{
  "color_jitter": 0.4,
  "norm_position": "pre",
  "mlp_ratio": 3,
  "qk_norm": true,
  "projector_out": 128,
  "init": "kaiming_normal",
  "optimizer": "muon",
  "muon_scale": "original",
  "nesterov": true,
  "adamw_lr_other_params": 0.0012,
  "steps": 5800,
  "batch_size": 128,
  "warmup_steps": 290,
  "weight_decay": 0.08
}
Rows from block 4, named by matrix and row number. Rows with one number belong to one neuron. Each number is 128 + 32 x the weight over its row's rms, rounded and kept within 0 to 255. All counts start at 0. Numbers have three digits each. After the name is the row's rms in percent of the matrix's.
# fc1: MLP up (model.blocks.4.mlp.fc1.weight, 384x128), inputs 0-127
# fc2: MLP down (model.blocks.4.mlp.fc2.weight, 128x384, transposed), outputs 0-127
fc1.239 089:126115085088192143114183203107188128186111133112159121130188097127128111057116109122116135106129118132119143102105111110144117131132108147155128115085116167142136085109168127100130060122152100137169099124123113132049056178133164100147120119146133153135160128128110163068109140111130208124050115135149161078146166164127096048156126128117153178163139103168171139163111157110106199153179
fc2.239 086:079114129150088116137135139116123172167160121156182114093145120114084058183067138119148124155095097145105170117121092157110135161096134195123074143064132157118092134197113079096139099166160165180162067105121129150102114141122137080190151085161139094137152168109170144144109161171172119178194099134079142136104102071106147146143075111128111125149163156142144124121121105094066076091152
fc1.240 113:096124145083143152146176108148107152124172155135099162126161125128130062134091162163142085146127109119138136085094130125072138121093109148179199136124045178138138071137074116108124148079122155162087141119189087165122216173152083147128149166096057132160130157114199143093139102068118093176117156103107153120152138097124124089137125133073173154128061115160124133158116096165152119162129
fc2.240 113:136138135227189089090129145140129128125101094121123134167134137147070183155155148144134112113125104085077122118226101157109122144126120119111090111116194073155106132072158138135137134080071163120124110144115131128157094162159144122125129112099181115185138080091090116138181152192086194081065149140157170160158115172079100157132108122147116114097162108105148158122121175111096109085091
fc1.242 138:147083085097099057115096127158180098100077107089096096126116133194127137152147146196126141115117162085118134153109121184084160146165107162107135134171079103105125190142137150128095145128123122131024126078229105090129109157084196111100165149096144126154140131102128129144157129219171144143153115129104107148139114142093095106156110160142104138099122151138123102168083165122109190129125
fc2.242 131:136142158147100086151157066132090144100106139138129172093096154154136073104097136141142123142098160106115132105139127120181131130096109179168111157015094149130109110107133098143106144132155165079136120173201144083154121122123149138155072169115090130108180221108162092162131152134116126175159141137144124127175115190122151123075069093084129092081186049163102124129136097138129157101140
fc1.243 082:129161140145226123106096092110154081102127158125091192085094067132129120080160131170148070121095125086125137143135136138113121168180130160169137123102100091144088093045135168138091150141133173105124124099171150122196111125150167142113138102110109174182114203134132125146156143119102063161109153066105099099158144085193125135096149145120141201095148142127106129172154141131164174107106
fc2.243 079:097117123133103097168170170158137121114117135127140103128113158150098116131172141046155124138161125128128195103137121145166175075030147105099106136129103142177137147098171118110157110115132170111121158164152048068105133137145105115104088149150056139141173129159128122141040161189202172160130118158133104132125125162090159137192171106128116086136111098151139119059121118127148099060137
fc1.244 131:094190137126126159111148151135129135178134067193148095114119130120144104112144168155126126112201124084143081127088133173139155119124109184109097124060066060110101098192123107140123115172150164129184144129170151107104115121100076202148119195051152144153160169146091063165094141142094110147097069093112137056134119160129088121138096129141094076123133113098142113143126155140156138138145
fc2.244 129:119142153099181110117146085188140135142136152142113181102134191116102126135130184126073140092094132127094107130185072124118120146123081096198148109174094105128090149088114166169095132092106129117189149194073074114123080062135148157103120106088122112175145075149081139121170104064095180133126104188113112215130147111192155121101113152142132112130162147111117112122149118134147141156075
fc1.245 049:128117093122157132145143088139109152113107141069075132171105110131127062093102178121142089104161153160110169138147177142159143151107139116059116157128097130115083151132135146144089092108150141187136109131129186188137079142167144132073084128128098112139042098076113174103152169089124082100130110150127106103143114090178170140148154123146094157150061114125202187148184143115166106097203
fc2.245 053:183161156164097090083096145142146133177145102099161058109164151147094166149085121138107157128092195113119089133087087141178090120120119060167117146075133141134139141124138072151103137168111131077082132181136146161127124165131139084143180089041122200105121130099129190182089166088157129112130149146116123141151119151095145070080131137153147153133098152147116124152120192146166135079078
fc1.246 059:096121123107142168130206161138166100161098164160113108166170117149168121129135145150126129104120138071137186079130142088149135157090086085163198163143113067147137050134121104097139109099127149083184186183166184089126106113150106122226110134099116101116150139137180173058134119167125079118091103103095141115113105104152124099168143134110095083113103124110180113074173122144133142110133
fc2.246 058:144155138201118097116081111122072160104150116110147136099119144099101123105083053136159142121150191170100087152100097125178129116205154132118100083100146146106098191163151141230138107144118094164064133105121092176140129121109119124040097099175157186108138141098096115154134131095170148113171143154198101120145092118070100112088126162143112155148147131141112112142130135129123061134116
fc1.247 073:116169163167156133145191177073104127153109148090185179119147114167153138126136106113137125152086064136142183098105170139074077159133144135116125094121168200121135150119101147132065164147110093148086162165192173133130132129074181132147117118143083149161188120063108111128122117117076183074112126159107075164158110139160114108131083117154100113148109108140139127164030142117117159113158
fc2.247 067:164128162201169083187150100113171102101162094126101082180133165064149133122111094115114115113088121172107142158087166078075122096135103137108172115152129102153104123116145176111188133148151182165071160177136144140125147165155134096097130135060149173102125126111101071086105161078086160115114131173184127057081154172133088119108117144143114114098109115164119101136121115074116076146176
fc1.248 099:173139096048148145136130195127111197127146133188120085115099169133094102092087097108118158122145141096089107067100087170099151118133123110137181109196096162061138124098141131198151092171174094166122104101099131157089105155089161120130162149125158173167166151167152126088123170119170170110072125137103104126127141154104137082179148115102093137101101106135130111151052094107140110154181
fc2.248 104:160112138171152126109095163093117138176145124114103184164074101111108132167197131154121201123139147177179153172144139123132151162107130153118045120077135137160117167162101173147161116126104089090132141088125121133169096134088151108138127213132106146129065175127102161152122091136129129145056112093162112099134128147192143110108110110078048087148132094130089150081113061127167170104127
fc1.249 149:124142062113148142178152128158127163133126082125100132090140123144169117089151128117135115179156131177063105126149072020201153153176126162123104079117078143124178106104114114151135127158093131090107084108216113106106092123143122170163140145118106119075089131155076167161123145121095130173110177155102164118099141152125147136099102132187141188134085130119155176134094092165160129072099
fc2.249 154:070135063114146152171131056121157112113139154100115136177081129152151130105161094108119111118158146125160095131065122124141120133118147104146105170149129115090126094145084124151202120132112140102069186152129134188144116086102103147135125184091187107147153073196071076122126146169111157070166154146142182147119127138151130046158179133091185120099063132113090147123179117144147116172126
fc1.250 129:164177195128094108096135142165117106152080158152148156084164104206107118099163090087180132134117129092125161152119109161144137138119102151116109129132110061085107144131129122163121129152152071160108140132168146181068105164128140109152155188089153108102147167117049110155198161168099068135142048076122100085116120150133066095101084118110144118121125080163135067141161147119133127169158
fc2.250 128:091096138121122087181056116143147157148074083180113158135213175143101101114140141131172084076145086108102148111134148110129101168133142078165143155163126141138170110102107098087116109177171157131119126149151118103091165122159149138182124075114131107100171165202142128122126105107134144151115079205100086143137103114193096138145103130105129072137146096159157136096119142157052187156072
fc1.251 083:162113100163124183093149137131200146156070132091187145165174116135121088150139113099136125122173136135174181112115146090157099116099165135119152116131110092159143083093098165127215145153117136083081152125141143117144100071114122071086176145177101147110191101082176124158082095139164123076138116134064085085150130112143110156090072122155121147094122091088065110103163149128132152191105
fc2.251 086:143059185153108133144106155113095137125129110121093218098154066118145154119148153031155106124149138118121193139110093121118068097169112170176123132120127095150112137083160111111082115163157112184140122141147137117178107137107144096125102155127188117159095053170125149120095173143188140140132110075099111121173181119070102086088143111092118131119120219126143077142111151125141109150104
fc1.252 112:117057126116160115100121094109178100169120148119151099156193193143129086094130076107093124114108094130094146083182144130161160134127179135130118088130151198157102127140144218143089170195108148127071143085161104138114090149091140108156106142151171111081155141133101166047091147110100128083081070104091161102139113148128142120071124151131153161083142113160137162163151124132113175167166
fc2.252 113:157139113091092149160118184153144085104180112147072121165152090099115100202110163098110136165162139121163126103144117140153138079113087126158095108101150093080096146150083110155115148100120149102131072157109177129100117180149175185177193050106050106147124159103141175141094142127189135183152086118136138161141097111111183094136140090075132177138148125096135167103096118153095097119089
fc1.253 050:133158087136118089108158141083107119139189168107146135154166146089071090086163184089113133132112129097048131127108140076193099111180115108138088107129079083124126154171065140142141155154122163084120153111117126170150153116193147126105118130108132134091120089097137186074119141106143112122135060116161113168155128177131082119158080198152199118099121105121087159127167064160177138140149
fc2.253 052:157134150143154122128152132072112072128155135168130127160127151132104122148064174120098103067159121115237112164120162125142147168080108106129185124090122136161096099132155102108102134108113139121127097096141158164167127160123149073118108152065111122100165141090135072143138126160185166154204122194089131083100097180119195120105152118041148100164163148098131099168115145111161098150092
fc1.254 089:134113094096177158125151099120155147108129147154113165095108129144158117103131087176071086171180165183142085087076140085106162085100163183101180109093110133108176123174157076105153106132159137113147181125105127162138127121138094119140117206107115124134128150163093073170148082170084094153147109183088172109154163176135170067134072163129066125156092095136099069099161117130116142122112
fc2.254 096:154145104099198108158125219114113189137142186135064105133161161115178100094171179130083113129156133053169119136106116124130132118139090134130118126122112115134109105060105127168117146128129122149211115136064186105102141142090164120093116129130133136072145130152102168113083146054179092143157138134155166142123110119143092139166129120109155130118066196113092167111147188149092072148148
fc1.255 133:165074192167187127150149111136186066110179155100108079079105114115175124109113075191112180152163154146144133111155112079108171160149192111151155137119131125105128142119124210129123146180122116096099120064129113161079141152083124141080195090076121143133142151112088107060110121100118132141125132133116105129143095198100089109106127122078100141127134139170069157175119098106168155137126
fc2.255 134:079086185164180120125102089125106153160200143136124122112110159124179093123125148131066065133118160142104167131110153104122094094135182093148162147072094124092145126125096102123109129088181106107138092120185133113115181155144120168056179140099110127155147094107175163143129098131196136086125101137100129160194107106131139119022086066167119146103153107142153144098151090148118161152161
fc1.256 096:107135134123082125109144062162048152121142160155165113117096131105186124153108162156075129168130115150120135113160117209124137156143153155083114063153087098143133132202146157159147109143050090130087077162148074152128109114099172077074137172137123163097149144161105170138156123169115092122181118085125124096144176115120062151092162112113208119151133157107098124070134103133101146140146
fc2.256 097:117114159153146092064103092088129099154145142105125085079158134085070086199137094096160091109128152099117114107101119167172128124185151135163141144114130091111147075102142128120123177172140150176077090096107099109142142121083110197120125052165110128154062171141135149138102132105121136112138194155125189171211145124160086159122126083126171104204117122110125113152145120164094097170148
fc1.257 103:093123119155191170096054163109130135155159111177120139114184168122085127115110105117218110146062152135081117108126171114151158132114121158139165163097155145174113151122146071135085154079149132125150131129127173126134082112129134148122072153127100138163114123145103176100162097159118111138129082104113071103078166126117094078062104143198193123143087133121134127137107081128036187147124
fc2.257 103:106118089151126194087133121098098156153107155145142125114048088120087111090108103132126111073165137134120135103138193113139135146138119119092063186103126167057147050145136150122181147124114172151210109091162136111081152125219118094138109169148107147129126142125172169106107122079181124133140134188111087126129160083174131125095160093130159104114101133137161181119080137156080161161147
fc1.258 114:083087121094078114123130107161097076079080153145084122171177098094097109153034133127124128169195101115158143145119125180197145183118170141156131123132110151184169115176140052130110155081138129104110117188104147093120100159119132091116115081136122185116176125132160177097131157082101094096122106110115135126139089187122134158138150142128085198140142148157142121160129088137161110109064
fc2.258 118:114039148134163133096106127152140190123114130101164104126063160121144130121154107146135075137085142169101061115127125098129124173187123117156140094179151112116103144119151132142131128113135153181166142136172113065148160137149073097112152161150172092166086115131073148075154201054102099138161156163159155120140160129128075165134093162081129151087139081096169129130131155092167083181182
fc1.259 103:087111120183135135152102135137132119069171115107158110164151186119094093148123105195080105168154074060110110117174150158157094089156129143110088168103122160118056178145170155113121101123081164139165090132132142155104042130164166133123113217109092105156167143175112125146065185122129122152135081082142139151119091072092113122114117100141129149105153142112135181093132118191162138130128
fc2.259 099:092090119131130217086106158146137087090158166140194196144110172126125166172181121149083142128147137112126061153130091156167136083114080160083108156138147130148091202119106126135134123076138192142147146090109096096122104144100127158084161142123116127165101133173125123079099152159036118155157116122142130160092060096161086100079173120154162174060127138116124141127115127140120130152090
fc1.260 107:122110075174131095121134135172122098155139097136098137151148181115106140118056117092097135081167163157085120103095023122177126114164129053157151132115099134118157092104149072140160079169160149179136123167134131181116101140144121163133096154164096137103142154122105219124131149120087121150139102114116097105091164107161121140156114094148103096180114165121154118105193087168081157048112
fc2.260 108:092147138117101146112128184154153139078164148116140173104097107144086089155097130100156093138100134129172158082129195074102119201115085099139089137153141164117135126109105093151106110127181134081095138093141117110141114107105173086171144163166204190129102060105146080111120123117096135101158161135122156134150127094059149102055150095180198117084114187095109165162114086147124159153144
fc1.262 112:155127112116129068178099114130103113095154090121120190175133143091170147103093122100145190123133101085092135130146122081113103107138129109106120154146130162139075093091128191138182145128161121129090121133168138115168149157148148216116167107121129082113115169179119154121255143146151103197130173107100124113127161111123091055122094097142128109163064061099101110137146108151136153158092
fc2.262 104:098095111091091110112139131116109129200143162108125129166099152157155088145158090135166101153161068138119095090127081130159119153154074154133118138086141127109173097138198112182088157174147104143171128089125128120069185158156118110081101148183119139079083122060136188107089137146134071151102092155135106127098115125155196133127173137111110120157219139114145105145122089071180179103144
fc1.263 110:161159078131125092140149114195094168112126053085112121168151196089127136125124112162143115150094111123135124101161173096152138166160136104138194139168138098120142135058146130163098179097088134093070143165155175161153119181193202184102099104150128090129154107115134100174121146122108099115112139122108182137051129142080145124110109120118114118106161088075120158140115124049119111158075
fc2.263 105:103106108101107126136151168178185108088117172149066115124144109111113093103136165073108121107162100151156177159101142171107113142042069142134123118107120136101171105131080149127083119126153124148119132146121160170149096037090100125177130162129082173113091101091111155123181167101114124128098132082141111124184132139204128154173108136154160125168080201195129124091199116148139136159106
fc1.264 103:126124138154130159095104193175165090164091061111133170153139131126140105068118105116105152143137058107148115139139134116140129124168147141184094094161122143154074115133128203105141084072149087131135150099153067162113071211163123147097125180116104100120093148094125132039100139109106107099156153146073154130148159104137128160107152165100122174103093149101139141077178083114123145208136
fc2.264 109:109108080109108126154125100097158060101150173091134126144158119160138076175113135129104123150127157129117095118118111112099120117125108066170128104097141096166152161116066137111138116201125184102109088130146082145115065150088167189124123078094123130144134105121147203177145121144147163091147147099106132132128161142193133123083170141176130085162128080147168132127093110097093148255173
fc1.267 066:113121103115139155114170143110141162146144128125121144171069159129099131104114136163090193158154124118062173141126132094205139103166129121163131120172082157053079152065138124080083086138170099132136094152167183147090113176115142135099147147091137140124149072147074123170110165113120084111092108128158140130121157125144086082157118126053132151139077116186116222168140133136109154189152
fc2.267 063:182163131125112126132089093135121079112126084095136075088156122104173088118165174115125103111127116177139131126128121146060144135086109155132102059087208129187204120181185113131115153107096116127147188166136087150137113076158139125118131110198131100128120166089182119116152151154134154134112110156076145106113143149128164120140144102225151112096139188144149085110099154091133106076075