A small self-supervised image encoder, trained from scratch: muon at rate 0.0085.
Rows from block 5 of a small self-supervised image encoder, named by matrix and row number. Rows with one number belong to one neuron. Each number is 200 + 30 x the weight over its row's rms, rounded and kept within 0 to 999. All counts start at 0.
Before each neuron's rows are labels from the 100 images, of 14976, where the neuron reaches its highest value: "place" is the part of the image that holds the peak; "colour at peak" is the nearest of a few named colours to the mean colour under the peak. Only what is clearly more common there than usual is listed. The data: crops of objects in photos (Visual Genome). In brackets: how many of the 100.
# fc1: MLP up (model.blocks.5.mlp.fc1.weight, 384x128), inputs 0-127
# fc2: MLP down (model.blocks.5.mlp.fc2.weight, 128x384, transposed), outputs 0-127

place: top centre (38)
colour at peak: grey (67)
fc1.356,154,220,232,203,212,240,168,214,258,166,242,221,161,184,233,182,188,179,203,198,231,188,192,234,176,218,241,189,230,228,194,146,227,215,220,183,214,150,171,183,208,229,230,157,178,229,193,195,212,187,179,202,263,195,220,160,135,266,177,211,168,181,180,197,150,218,229,174,257,170,284,221,204,194,194,149,156,174,231,218,185,195,195,202,210,165,191,232,236,182,195,190,230,167,181,226,168,232,225,232,161,249,192,191,235,130,226,153,197,185,149,197,251,202,185,207,218,188,201,191,250,200,163,175,214,187,247,185
fc2.356,218,186,143,191,221,186,219,262,175,227,185,192,218,227,196,171,176,218,215,187,218,176,199,241,192,221,295,121,250,251,202,149,194,237,230,187,158,201,245,191,197,197,186,223,140,176,187,185,185,252,255,197,211,236,217,189,181,173,233,201,193,283,223,181,177,149,221,199,178,176,172,174,195,207,230,244,215,134,179,141,212,202,168,195,163,201,195,188,213,196,247,227,196,166,181,157,245,203,205,213,246,159,223,221,172,181,167,190,180,253,183,172,207,180,206,201,198,197,182,173,180,188,243,211,188,219,188,235

place: middle left (36)
colour at peak: grey (70)
fc1.137,263,189,147,194,212,180,160,185,110,181,196,194,194,173,152,159,163,220,244,253,169,230,188,191,210,138,206,184,189,198,163,216,201,196,192,213,187,198,219,154,281,217,200,210,192,176,226,203,187,211,172,194,176,236,213,226,185,218,219,184,222,225,218,177,210,241,246,198,237,238,215,214,266,203,186,210,157,221,207,219,212,215,151,212,236,182,189,201,153,151,131,238,198,155,195,213,159,217,264,179,249,227,200,172,197,227,173,164,172,171,151,232,223,216,200,203,183,178,234,237,236,179,183,195,163,192,205,243
fc2.137,154,169,210,215,158,229,198,172,224,160,228,178,186,188,229,204,223,198,254,240,153,149,202,225,240,217,224,241,212,187,242,144,236,208,206,223,189,173,224,198,220,170,166,182,151,190,208,173,196,211,242,223,189,211,190,182,225,163,204,155,203,174,160,172,236,173,177,190,199,200,178,173,187,170,148,193,220,210,240,183,211,152,220,230,157,193,234,191,257,176,219,212,238,247,191,213,210,179,171,173,154,200,269,195,204,228,216,229,149,206,180,170,168,181,212,215,281,174,211,239,213,209,163,141,280,185,242,198

place: top centre (31)
colour at peak: grey (76)
fc1.369,218,154,161,164,181,207,172,223,265,255,187,177,216,193,202,211,239,224,161,88,204,262,186,195,187,171,218,181,219,132,229,154,216,168,144,203,238,165,229,181,202,203,215,188,214,222,177,198,211,202,150,192,186,178,167,174,244,260,252,170,191,212,207,181,224,189,233,241,214,215,209,184,158,208,226,226,212,202,238,274,190,215,217,209,181,168,187,188,202,232,217,177,218,251,155,240,224,236,198,146,207,181,222,169,205,204,177,111,193,217,204,149,215,210,201,202,194,214,216,211,214,197,206,192,199,218,195,216
fc2.369,221,141,170,177,161,231,191,200,216,211,153,176,255,187,225,182,237,203,198,121,160,226,175,187,192,164,214,161,193,155,225,168,218,228,188,238,170,211,179,218,274,201,213,224,152,211,177,183,202,200,146,229,210,195,168,200,222,187,219,144,190,178,243,205,217,211,251,197,202,226,214,204,203,228,195,261,263,159,185,232,245,216,224,162,222,159,187,198,214,194,143,187,240,214,229,212,189,193,179,212,203,202,222,241,162,211,181,261,196,187,193,196,161,195,214,221,229,206,185,215,213,160,258,151,242,226,142,147

place: centre (44)
colour at peak: grey (60)
fc1.347,209,260,151,160,228,197,234,178,160,207,192,158,182,201,214,243,163,183,226,204,195,225,172,184,194,199,240,230,257,169,181,197,212,189,159,221,237,221,239,190,220,176,199,194,188,219,198,256,212,271,200,146,183,184,177,189,182,192,218,139,196,181,194,106,186,197,172,204,208,213,194,215,187,147,180,174,225,211,180,187,162,217,164,219,198,194,186,185,268,185,238,181,236,143,235,186,187,231,193,228,169,187,154,222,165,201,196,266,181,168,221,212,266,244,187,226,210,227,198,193,196,238,193,180,214,229,172,281
fc2.347,187,193,215,261,203,206,152,196,212,162,201,239,162,175,191,190,238,187,185,199,192,243,185,200,174,221,191,199,191,180,154,208,210,150,177,221,168,156,168,237,219,196,237,184,259,212,157,201,204,175,163,216,193,229,194,223,222,181,196,198,154,243,139,293,196,264,199,198,201,163,222,176,145,196,213,201,164,215,210,180,218,172,216,210,199,196,234,245,221,210,195,158,224,202,212,184,212,165,178,161,209,212,195,150,193,165,174,111,274,172,205,247,211,227,206,264,200,216,220,167,145,173,214,202,243,213,227,183

place: bottom centre (41)
colour at peak: brown (62)
fc1.97,185,183,208,245,196,202,247,179,191,202,232,230,203,124,216,139,215,216,184,203,160,190,191,192,196,247,203,264,182,242,179,230,178,237,154,213,204,190,242,171,256,208,175,172,239,216,200,242,207,165,241,186,215,199,167,148,189,150,201,206,206,258,208,246,179,171,194,269,203,219,192,236,198,239,224,201,193,253,215,208,207,174,241,210,237,177,188,154,232,224,225,153,193,200,206,180,176,152,195,209,223,159,213,250,213,172,164,204,162,245,164,168,206,224,170,169,170,258,183,127,200,172,233,181,208,196,195,185
fc2.97,193,223,159,184,213,231,244,202,197,234,232,206,188,145,215,179,201,227,227,221,195,238,197,228,214,188,244,217,126,215,145,246,182,233,213,193,209,219,191,221,188,236,190,168,241,210,217,170,209,235,167,230,255,217,177,201,186,143,177,226,222,201,220,147,187,185,191,233,168,200,189,200,167,201,195,102,182,183,186,169,165,181,198,203,253,170,177,180,200,180,239,192,267,226,160,191,246,242,215,188,161,223,214,235,161,162,168,243,196,242,191,246,258,214,159,164,165,163,219,181,216,206,183,213,193,181,183,144

place: middle right (30)
colour at peak: brown (67)
fc1.296,215,221,162,146,208,273,217,219,201,214,226,200,219,193,217,173,183,182,231,212,253,191,219,234,169,196,143,128,213,219,183,240,176,191,244,250,233,226,260,180,165,216,146,219,202,199,162,191,238,264,213,209,157,229,209,160,163,216,249,240,156,199,200,149,206,206,213,158,138,246,196,182,241,168,198,275,207,151,213,218,150,201,214,224,178,216,170,156,214,231,204,211,212,215,201,194,162,156,210,212,201,186,159,203,180,215,181,163,190,195,221,219,189,227,196,167,208,227,194,188,220,169,231,188,162,229,235,173
fc2.296,222,111,199,228,246,237,204,185,237,203,152,242,257,191,220,159,205,152,226,219,209,206,158,205,141,183,201,209,179,196,222,216,213,188,196,201,215,177,185,217,167,202,267,221,184,222,181,203,188,164,269,227,191,206,207,209,264,169,137,156,212,192,159,224,240,207,170,193,193,126,185,245,200,179,180,205,207,170,182,254,206,202,228,211,225,255,217,159,244,155,204,216,203,180,200,214,129,186,200,162,208,151,179,188,217,209,196,253,179,203,197,193,160,191,187,215,215,249,218,206,196,190,212,220,249,234,246,211

place: bottom left (30)
colour at peak: white (34); pink (29)
fc1.19,229,191,163,200,195,217,155,205,193,179,219,237,141,197,186,180,138,164,228,180,173,235,185,205,165,175,237,203,164,200,235,216,174,212,197,210,205,226,271,215,193,206,197,182,199,214,155,224,197,180,210,179,174,218,215,173,176,238,146,201,153,168,243,154,177,239,203,198,272,233,224,208,202,185,228,263,165,212,205,220,197,238,162,193,182,195,179,215,208,160,181,241,293,189,123,181,184,179,205,205,214,130,224,239,179,230,203,215,166,187,182,156,159,240,217,206,201,209,178,226,213,252,214,167,235,249,185,208
fc2.19,240,233,250,226,237,222,192,196,226,159,175,169,225,240,205,155,185,186,257,223,194,143,200,213,204,225,182,172,206,213,166,186,221,246,246,238,128,165,180,252,215,208,193,112,153,202,163,193,221,219,278,191,203,193,223,159,182,202,235,193,168,204,200,173,258,190,192,228,212,194,201,203,171,139,172,182,205,165,142,165,199,154,205,203,218,192,230,223,161,213,210,222,159,230,201,237,196,222,191,226,184,228,194,204,213,219,215,210,180,206,146,178,176,186,243,200,248,258,249,224,242,164,175,189,213,203,203,186

place: bottom left (33)
colour at peak: black (40)
fc1.56,248,230,147,177,240,206,196,207,184,186,255,241,190,188,191,197,221,232,228,234,253,207,177,196,177,182,208,192,191,169,185,170,168,180,185,210,182,180,250,188,231,205,208,232,154,188,136,252,192,138,143,229,168,208,237,192,239,180,204,194,185,190,183,190,212,228,192,200,241,196,193,191,171,230,163,218,153,232,205,196,183,231,216,207,236,220,233,172,202,176,219,236,215,231,150,169,192,173,228,190,194,277,227,183,154,167,192,172,204,178,220,196,234,167,146,234,168,174,281,254,223,220,221,176,207,144,141,172
fc2.56,226,187,182,208,216,193,207,201,240,224,215,197,248,200,234,217,225,209,235,220,197,198,223,220,187,240,194,249,231,213,240,259,217,238,232,182,198,189,119,180,181,202,134,184,250,214,111,183,202,182,240,221,200,156,183,275,210,136,199,215,254,176,184,175,180,196,172,220,195,216,181,208,205,194,244,184,203,195,189,252,192,200,169,209,257,197,192,189,241,258,173,202,176,232,214,176,146,188,246,212,203,158,198,191,208,208,232,174,249,190,206,142,187,186,154,186,204,200,213,186,167,170,188,185,138,200,257,165

place: middle left (28)
colour at peak: grey (78)
fc1.271,201,190,140,222,242,205,184,285,245,184,214,187,195,136,203,239,231,216,224,205,242,191,225,181,198,180,155,231,204,175,212,177,205,151,181,203,228,267,170,186,178,211,222,155,211,245,196,179,165,259,204,180,233,169,182,187,252,247,217,146,232,206,177,210,195,176,183,164,215,219,201,208,166,177,172,177,155,186,182,156,197,232,184,150,245,235,200,187,240,217,196,217,232,208,231,199,217,203,199,263,209,177,176,177,175,153,213,236,197,193,165,142,231,156,239,211,185,223,176,173,183,210,219,243,156,201,145,230
fc2.271,204,176,275,214,222,169,213,105,157,249,195,218,205,180,183,187,212,198,202,196,247,207,150,171,225,182,232,159,172,209,212,225,216,292,210,125,203,200,261,189,200,188,262,244,199,149,205,211,201,173,215,197,234,239,205,139,233,197,186,201,200,171,182,159,180,224,168,237,207,222,213,168,195,194,211,205,181,178,218,263,179,158,206,203,175,194,189,206,210,218,184,227,224,202,192,223,212,152,223,137,210,199,143,181,190,191,207,203,223,177,191,195,214,214,178,227,150,177,188,184,208,176,179,183,265,136,192,185

place: bottom centre (35)
colour at peak: brown (69)
fc1.204,260,204,213,254,232,211,161,204,187,253,210,214,213,207,191,249,203,240,195,174,212,217,145,191,184,189,201,186,191,131,211,226,200,231,189,199,179,238,183,202,270,199,255,154,167,150,146,231,142,156,177,226,220,197,164,160,230,217,168,225,199,206,190,240,231,179,207,195,211,164,213,215,194,202,224,223,179,208,186,225,201,208,228,195,226,195,226,231,238,164,210,186,205,149,210,195,183,129,215,269,194,219,223,248,153,150,162,223,192,161,169,182,230,238,211,176,209,183,200,162,236,197,158,177,262,163,215,170
fc2.204,169,239,170,242,205,238,224,204,186,232,204,212,227,233,168,205,161,235,220,263,190,182,172,230,245,190,221,258,196,207,204,160,149,204,251,181,193,165,143,152,182,219,218,182,186,176,221,228,208,183,208,236,235,222,220,192,232,174,211,226,243,146,233,241,194,174,166,192,213,216,193,214,216,158,160,210,220,179,221,199,207,249,193,169,203,196,176,164,208,163,197,202,185,215,217,162,219,232,279,174,269,175,176,239,224,189,255,189,121,171,204,206,145,166,198,197,255,150,193,199,184,190,193,195,150,190,232,203

place: middle left (31)
colour at peak: grey (61)
fc1.285,220,214,148,169,220,244,192,185,158,173,217,179,210,140,195,166,178,175,165,207,242,174,226,177,202,179,219,210,206,195,233,167,233,190,205,152,184,177,200,185,205,208,206,217,163,239,182,202,203,213,174,239,168,198,192,268,202,249,189,228,162,214,168,221,255,182,179,195,196,233,219,254,223,191,211,198,223,162,211,198,135,186,186,255,264,236,146,196,277,173,154,230,197,177,200,163,203,177,196,226,195,216,187,199,215,231,204,256,136,163,147,177,203,229,174,209,254,190,206,257,182,192,210,184,275,208,209,183
fc2.285,248,195,178,237,173,124,141,184,232,197,229,139,234,235,220,259,262,212,209,129,179,205,167,211,214,246,188,217,183,221,210,199,179,241,159,160,245,226,186,171,203,210,218,230,204,205,154,228,202,174,210,208,193,171,174,197,226,209,174,147,173,196,192,171,193,194,240,206,228,205,188,157,218,189,236,276,190,276,200,192,250,222,256,200,229,224,217,224,184,242,167,189,193,239,201,194,181,192,229,150,194,201,193,190,207,170,183,208,223,223,193,154,204,180,190,221,128,177,152,228,188,222,187,187,211,189,159,222

place: centre (34)
colour at peak: grey (65)
fc1.21,164,229,176,145,169,209,240,190,227,218,185,211,210,162,179,137,178,249,184,167,206,182,237,227,189,169,254,229,268,161,174,221,191,184,167,195,172,164,208,201,219,213,227,201,165,210,172,217,186,183,171,174,231,192,165,181,206,167,251,119,176,210,169,263,269,194,171,169,207,238,238,228,172,210,234,182,222,204,236,185,181,185,195,239,199,170,197,234,213,212,188,180,168,211,188,177,212,160,215,206,191,269,228,246,179,205,226,220,261,219,143,194,200,213,195,191,192,222,203,179,215,167,176,198,234,133,200,262
fc2.21,220,251,159,157,161,186,208,268,170,229,281,174,229,274,193,148,152,178,186,159,221,201,204,235,161,129,214,225,223,169,219,154,225,213,219,160,203,192,191,217,227,204,245,190,222,171,167,206,202,173,185,241,204,129,201,222,174,178,243,183,188,197,174,185,212,184,169,223,248,244,191,188,184,210,178,210,211,228,219,222,160,204,206,240,190,218,193,181,256,219,171,198,203,192,215,213,167,178,177,203,239,190,244,239,202,214,279,170,154,173,161,172,211,197,165,155,210,227,180,176,225,220,180,188,175,192,216,217

place: middle left (32)
colour at peak: grey (67)
fc1.114,231,175,177,214,193,179,240,170,213,196,205,164,171,202,199,182,223,234,225,115,159,266,227,201,165,218,204,231,203,172,194,181,237,203,176,213,199,197,184,249,177,233,214,238,168,247,193,126,152,161,143,230,179,221,214,257,225,204,202,127,189,200,197,172,251,152,191,238,257,256,213,210,192,174,189,233,180,203,242,239,160,247,190,184,216,201,149,196,194,209,215,203,219,214,213,215,212,202,169,222,191,159,175,212,185,204,157,175,225,191,209,179,240,197,218,136,223,244,182,238,208,138,219,183,193,228,188,217
fc2.114,197,224,149,203,220,162,203,203,184,219,165,193,162,228,185,207,201,226,170,207,206,226,191,149,190,177,216,236,194,184,240,163,217,212,193,192,188,244,212,213,207,240,214,165,160,218,204,200,143,198,135,234,263,163,173,216,223,203,198,168,219,178,182,255,233,196,184,200,236,205,148,196,197,201,251,198,209,192,173,176,252,210,256,228,197,225,216,248,167,203,151,186,221,162,225,253,175,130,266,191,203,175,203,202,238,133,246,221,234,176,204,208,206,196,216,265,177,236,166,221,231,144,237,168,222,181,167,166

place: middle right (29)
colour at peak: white (29)
fc1.232,249,255,184,236,201,180,176,250,181,200,242,219,237,179,228,189,161,156,179,130,215,242,219,200,113,154,215,228,170,157,188,178,183,188,182,206,216,226,160,204,212,206,195,203,176,224,141,255,256,182,164,198,196,209,184,182,200,212,180,217,205,204,212,191,225,230,227,196,180,246,216,153,199,163,193,177,174,248,142,174,197,207,253,210,187,226,195,201,188,232,164,189,236,199,137,230,208,211,271,185,223,233,190,237,184,247,138,186,247,190,222,209,249,193,186,148,181,224,224,199,231,212,222,181,223,213,195,216
fc2.232,176,206,185,214,143,190,178,196,219,204,179,259,194,184,224,152,177,189,265,194,176,170,192,224,202,209,210,229,142,202,204,259,203,173,213,204,143,165,240,161,230,174,187,200,170,203,195,175,144,213,209,206,160,214,225,207,212,219,118,139,209,171,181,179,163,175,225,227,204,213,205,158,173,180,221,189,251,226,209,207,199,231,193,182,207,185,212,202,153,228,227,176,241,242,238,198,178,163,278,191,252,221,219,210,211,238,140,175,199,179,210,177,231,164,219,155,189,212,233,169,217,136,156,203,201,226,246,246